Weights of a small self-supervised image encoder.
Data: trained on telescope images of galaxies (Galaxy Zoo DECaLS), 88335 training examples, 67.5 epochs.
Rows from block 3 of a small self-supervised image encoder, named by matrix and row number. Rows with one number within an expert belong to one neuron, the router's apart. Each number is 128 + 24 x the weight over its row's rms, rounded and kept within 0 to 255. All counts start at 0. Numbers have three digits each.
After each expert's rows are labels from the 100 images, of 14848, where the router gives the expert most weight on average: "strongest on" is what is common among them. Only what is clearly more common there than usual is listed. The data: telescope images of galaxies (Galaxy Zoo DECaLS). In brackets: how many of the 100, against the usual share in percent.
# router: router (model.blocks.3.mlp.router.weight, 16x96, trained with AdamW), inputs 0-95
# up: expert up (model.blocks.3.mlp.up, 16x96x96), inputs 0-95
# down: expert down (model.blocks.3.mlp.down, 16x96x96, transposed), outputs 0-95

# expert 15
router.15:141101152102155132111121134162126144106139153132158143109118113128150142116124107115137128100173165062130131156135143139115059123121123077132116110146145158126101121133130109201122163115159080135092149118134138101123137099123140171112144129155098101127153133075129136085111117126142106107
up.3:083155134129096153125160103137125100116089151103103088133123113122121154127133118117117125140129132205125144140101097118147110096116118128121103141155118131132105151126113141071098144087106142129190116162099143148136129105131146143119139136142104177136138110191161154131113106181130123102
down.3:186159132115106149145136108153134106134142083165141089110171131102089125125164093093185120122145112140130103126102152147120135107094122089132156099104135137137090095136132116157143118164157128132132134094199119177115100107128123121149131094142131148122076115136141148129120145126121121135
up.4:131139108127120152118159140112123165090102155108148109121121187113101130138080097134106113089081135185126111159100151138126143101101159149107114106115181145100146113159128134128093124136142141131126106129119080102154124123102154117165132102158159118102149136132143113106113160070121152108
down.4:082125120132122121132117091126102144173128126119129091105162107128144158149164121156089110122070132127108112143118114159110118144133096145107121149148097137137141109145104164106146147156139093128089122122184087162127073139157136163098120148115151145085111175113120154153145118118157143150
up.5:050164123131137138129135089134128115122106139134120122134121119125159164152154121142100161121131142108101164119115091125109147168123107143128107145116110139142175133137086122152116144092100149168174096133161168131099089099135127116185088091125143142149158122158117151132132146097127097138
down.5:139111133120068123154116117152147125112126145112156120092122091170117159163106081120122161134167120162094112124143138167141122117126115097108098121130148106133114163115150119127125086095112154173127094107132128203129101084136145119164137156134141113121124147130104159083137153140139106156
strongest on: shape: featured or disk (79 vs 30.5); edge-on disk: no (68 vs 24.7); spiral winding: tight (34 vs 6.8)

# expert 10
router.10:136125126166100138124089127139129128119142153118103135111097127128129152121131107135167143104103135127146119103126127172151133113137153119106116138153127156130121092154134120203178169143154115119122153117126107167142130104132120093085162149124115120117186126133121137069096110043143121136
up.3:123112116156091144115110121150114149065106139110133126122114103153144143123164126129134123114104115166094116166117104132119127147146118108165150096177105128124113133123128125120071152138100163130151102108138068107162139153104129127139154094082108129117111100178136090145123172104111174136
down.3:138168128149131130121098115100139108137115133067149136134142119117091158139132157159114120129180133126130155099102137191109127122113057127119140117133112130106112120123153136153119122178102105089129141109126141098112115070173143161154127103098169142096163135137122126117132109149124170154
up.4:112120139135134118133111127125185112123104119121128136135115066098150130124102130144187062131098145090178108137097117134145109129129121101131184133153136122099105081132125089187113167144124153116139122149131121106109133114151129131132113098129151150128104137100123124139130192098125145095
down.4:094118079118119138154106100153098150127133160129130130109130112173151133125146144171116146137111119157163121105138088160102128120158124141091115111092130097149115077086153095155143086143131131106145125118154104143117144150148165158117092121090107149122177114110172154137096165137110147150
up.5:158164131140097110139137079124125088109103126114117137141100148141115131129125166102081149131109170119092114140155108129077156159129116062136108139169106098123129124131145135137149120129131131109088136191141116162128127102116173135099126131145101150126164066109116122117148136164120144153
down.5:126121134140123120123179099110161145132128088133112139079147126158119088133135083122098132135100132128183158122143141113129144101089148141177166107142122134100132093150119124124151127210107193095153118120116120152128110106122095141122107143133127121134114105116124112167123112094139167116
strongest on: edge-on disk: yes (47 vs 5.2); roundness: cigar-shaped (45 vs 8.1)

# expert 11
router.11:145095155113134128145084112171129131134137166108144154110104120108138124150098099083133107138067181089152119122138130092163119134132108161114140104138147135135122108118119127138144143114171103111102145121130109148122115096098103133115167110118126094145212096101157136129108112174137136118
up.3:095173086184124115112109097098117082085110091116131110125072080092164117120126141116143123138120124127110138110182206128122122129111156151139135125142154127157125116114125097108106160156109136127135162148116125132106135163124121111159107147096103137165105153121148143152122140146133129123
down.3:151124176127138102170104131105150143147127117107156135126087095155100087127116148135161097133108168161089126173063146174123171102143094109080121124156129112114138145117144121148094123133169112126129101097122105145134149131145093130105176123109165111125127109152152112126142136122117124148
up.4:157136121144149140125066118119144123135120122135118127148134118151065111145127181134130152132000130130112137123129121138115142094131134179133122123159119142143146104138117130131127118139108123134131131117125111148115127151127111060152140126137106164129126104171103142136124151119136129111
down.4:160132138106114132109100124137132108111130180137127110138108105140144142099109172108103143180077146109095118138129155093173157164104092120143132133107143148088107131123111110116137172118128114127091118119135092140196130108163102146148154142129149137090092098164116178143125142142108120128
up.5:144129073121098128147084143121121163140119099129137101159148125126150127109131135077152129105161158133084115116161135134175151102113104124148147108145121140135143163096106114159094133079097144121118106172148114140103126142108206092144117139107139127105091156139094149130148139102119115130
down.5:141071156138146123132114129148106103082120131136178160100138146146122137113114098099131125116113165122144117155123134159143089111145108121097136155117190119130158152154147153121145135140171100084102084074128156124124148115164177101127112104120123119157112087155118100153105116118139145130
strongest on: roundness: cigar-shaped (37 vs 8.1)

# expert 4
router.4:156078149137166138109139136103134115147159121088110134134137130161122135140142111140128151106121158145118166075145128140088161150172129143102125124096122102148145146153157120109162140164126182119104141133141108105073106132119123110126122116125095111137113114065212146137119130128112125135
up.20:122167070104113112126161114161119085155119124104125109124132086133128132133135139138105146141162154174155136135091133142090095141138119151111106098137129086128122114109119207117090134121100113115071126150152130157139105096136129136092129127178142125123129136112111133148173100092102127118
down.20:136145113126123127126107177169157098122132133114163169078134183151127076123129132129126103092185135120140123117130145198154127120159148156119114137120088094130145128121112080118157084128114089112099134136119163116124132127134160139100132114115074108126140121121142103140132149159135099114
up.21:110107122129153132109142157158115147107113107085131124139124116137116162096121129101110146084141105129109136150134147130149143129115172140125130152161158112217040145117100129147102159103144126140107113124113126115125158132088165119143090080133101149160119108118121142167134127131120138105
down.21:140129139120139123148090115173135102120066161140078128132106128066123144120157129129111086081125154110145136135098136132149143178140168126146144147154135100146142134101120092157053156147148160119149105150121100144133114131145108141110128113114147140111103154106147151129113096143143166121
up.22:153148101129121131124107099138173163123081167100158163097158125119116102130106111142134133126145087125100114132134130119162168100131141128147120116148122121096142148161081122128118142127109176120144114095124159111124110121101079159142095139114152118203123162081129090108122159111121123157
down.22:111130146144132117109104077129094084104122121152099116110133114158059117142161090134164123135076167122122131159131159108145154118131115112128120087156118107092091121133109129146135140163161108097179125173165159120129164119162114125097109157120116107140156167145122131154123147125135135125
strongest on: bar: no (32 vs 12.9)

# expert 12
router.12:142133134071179126136086116107127120132127133107137155162105116120151138074135104115107147146097097090161157187151125129114155089172108124100136126160150173120116131098125124153101137089141067114121170125118127124144115128118126104131133142138085113106146152116111106098101121161096120123
up.3:091073182130146147094107130138132063150160107153135138148106114117153131138136129149163138105150142090080123109114117138110130132098113097129103106120148174152102087124127099166130110128131118125140124151120137150148099150156120107121138121085165171149097142150132131154081126087099127141
down.3:142079088150133130126132125148159107151106121136089129140061105121166134107150120166148128140129127091129102146145112180091123094126148166156109134111115132126108128150127094109085075123132144108126139089165133106168137113165169158087123146112111120131174156153139132155127120132116144129
up.4:062127116121092154114149108118151104118126115127117124102118092106115140128121113108132153092159123207131105124146115129130109103140145142134142123132069110125146150170151133103121125136149151124162112158094126189124119105107151134098100101138164099169089117177150138147129110144096132131
down.4:142163099126108118111156126161164137136162117149107061099166136090126124138121141112175137089132141100121134102181156104113151104147110131103121123146152134144140079132118120162103105123137139112121145140125123196104138106153124087144140127136107091182119155116135092118111124162111103133
up.5:115147163132130121132142134138120131181121141157118166111155178093140117102119166130132158165109154113160113113069081125123129130084139088147154124109177118126141139160129160168163157125175119113076116118101131108088128130140106114155115145138148119147118113120109123118161167126137138091
down.5:098094103122139130165145095132134119137119133109131132134145109163150124161104122129136128152120087164136110120128075125110143159134100118092105094111156096124152099159150150135135083132074147096086135157181152128110136110121131120149146097139115116132192124107132147110107151143182152170
strongest on: edge-on disk: yes (26 vs 5.2)

# expert 1
router.1:146173137102134136142131119157132131130116122141192166116152130149167128146136110128145154109100075097105133091093123130106173177113125113129142093109142210112133132107136131101116141091170066118130127135131119127144120141104143125124120110115121147099122122161098122152131109167168122128
up.20:150134126138117146153129135165158164092108153132128145139149153087156091110078139093167090128117096155115142128113134133120144115144132085134159144148131125082141097135137105157181171074125104113145150119100149109164150116103114082140132133146103108081148104131119127147114131105102097149
down.20:128134127114143127157143132107135124143099163149104159130112097208132100128116133110150121079140120104114113192116162096169062117145083149093129122138158150119123114108095127123123127175093140105108146115156154141123139165130123126086147123114147150145152133136135126123101134089140129093
up.21:097103150103121101116135119100145127138129113118130092144118110101130130177106148147149117137128109137127109107066112125145140133140128151134119070086136171134115079110103122114160126218120132135111118144150101136144138183166126123170114146148180129124132143117116139171123148103111130147
down.21:114145114073127121145151149153088073143104134124129140114143155093073128145101114169089126113103112124131122091116140153133091145152183141169094120105099127129131124149128114154134163143172116162125131123177139112111103130133122142121160142095105153136159124148100137136176109161123104098
up.22:146118099096121101111104145143136094129110096113186091100083125105118134103157159193104143137121100119164130148115139133144092155128134145135144189118118108144119141148100119144130109112057105140099105093112119112173112085130139112113147135140145121153131122164133154162135100146144136126
down.22:094143129123127086056157108158109146152103090131162120158157139091141139121126113108102178099115136121139127119140129116099112151127140078085125112102162157134179125115155116152149111134145133165122147161145146129101121136065130146120094128139117128121124166143099137104101121143157138172
strongest on: shape: featured or disk (68 vs 30.5); edge-on disk: no (57 vs 24.7); spiral arms: yes (47 vs 18.8)

# expert 8
router.8:074112150095137116129080141170117149134132113135183152132129138045134101115125154158152122132127132115055123143132130141123077108130133130120123134092151149138145114121114136150153134145124099135130202120143171173114134088145130136140121135127135120125167116121175120116136137139136115130
up.20:128110112141159094119141121140129123160175114085110112105143125136141132140149133121129131125095153132085145124154119119134143097116115094111117180106085128095170185096158135162096112111173118101163138155125162106128123136112146120152142153167150145174094120139113102126158082156168115131
down.20:095134104125123144145123130153117101160082133090155117118135110092149145092100116157107133143140138091101110135098127100123125124155105142114144121128168132167171156142101193082153130122077123128109120119152153087118168095129121109147121163112125161122168108156151142153130172122121147095
up.21:131132078125145127114159130145178163098086120147130134122156127136130138107085120130156138090112137137161135132128172131151163127112130117118127145151129112120108136181167125084160167129127150149067155135085157169097136122107088122112094117151113144136113108098109117108115158138106115077
down.21:168123121118125163115112115078073080115116115087140151107106138110155106144137150151187120165116156121144164098129126113085129140147124138118123150139138119116117102138140115135107154131109144125149174103134126176117082107114187152145131085143121121133126134089129103165165152092132112133
up.22:164166130135145111123125135134124096130131123147138153139127108141179097153095158111119102119135112150145115110123129129137093127128180095143128157099119115160126093089122159067106096127053152134109100078136129155120100104128105150106113105145172140137151120143120156119147110130142175097
down.22:146092142079136114098156151164136140133103123129153145150123115111118133123155115082117115127153110144135119119115112060088129169127145115119160130099151167129090130135135123122101151127112104144118119143099138134175112106131132128160163116201148142130150160135101132099116080172166095108
strongest on: shape: star or artifact (31 vs 1.3)

# expert 6
router.6:104149104184117117092154126161135113138117107137134089108145132140162141164081118150116131113148118108133109114067122120142160148119109097158153113140119148124144109129104154086068096132083107143127100153139136146171130155155149138142110108125142161124082139163096134166161120152135150118
up.20:136142125143156093117145106155145164135114131130120105149148122126151127118102157130118151100102138109118162157130137127126127129112100107097133133105180173123057126141097148155121128136132145132130086088113126171089130107146067108142111121124053123162158127149116120153116153132154082144
down.20:171110164119150138123104112125136104127106159130117084136117119102137144115111163139138129147129102124127102132070098144148158123114142105136143165111071141165165177156111154141122124166154132113121066149069172126103103133106134119134092144122131122161134170125165103133122120127099104132
up.21:122150117087148129156160133114127133112125121081144151135135134155130144110125135131117109141193131071104160149119133120086081092123166165138108119143156146131107129140140129099122096089093109132156139085116201109154156150121115162147113120134152101109124119135137137127127071141131163116
down.21:132115089174116149129123098150132078122101148143152139110141111135106120129112120115158184118116148084121124136130147014131151111114137159163114113125147175136132125134152133120108124160147106138146125099138173119150130113104115140131166120111141141122112112132111096127130113117156180104
up.22:141137157135108133133146113126134100129086120087100111077104116130111121089152150138115129119122129168148115186136124133078117093156103103102097122139126080099096151167117128102136130112136118150154108132146098156135164165137125128132128126164175160102154097149128139189132133089130095125
down.22:109152137136092134148162087143114137150168134123129165116110121124114176117151088187120148132113135140121151106141132145073113144137091119128147134124143120076106138149076105120124117113133178113150132106106152120162137131128125129110149170100146134082105107162112174150135097101123143078
strongest on: shape: featured or disk (68 vs 30.5); edge-on disk: yes (45 vs 5.2)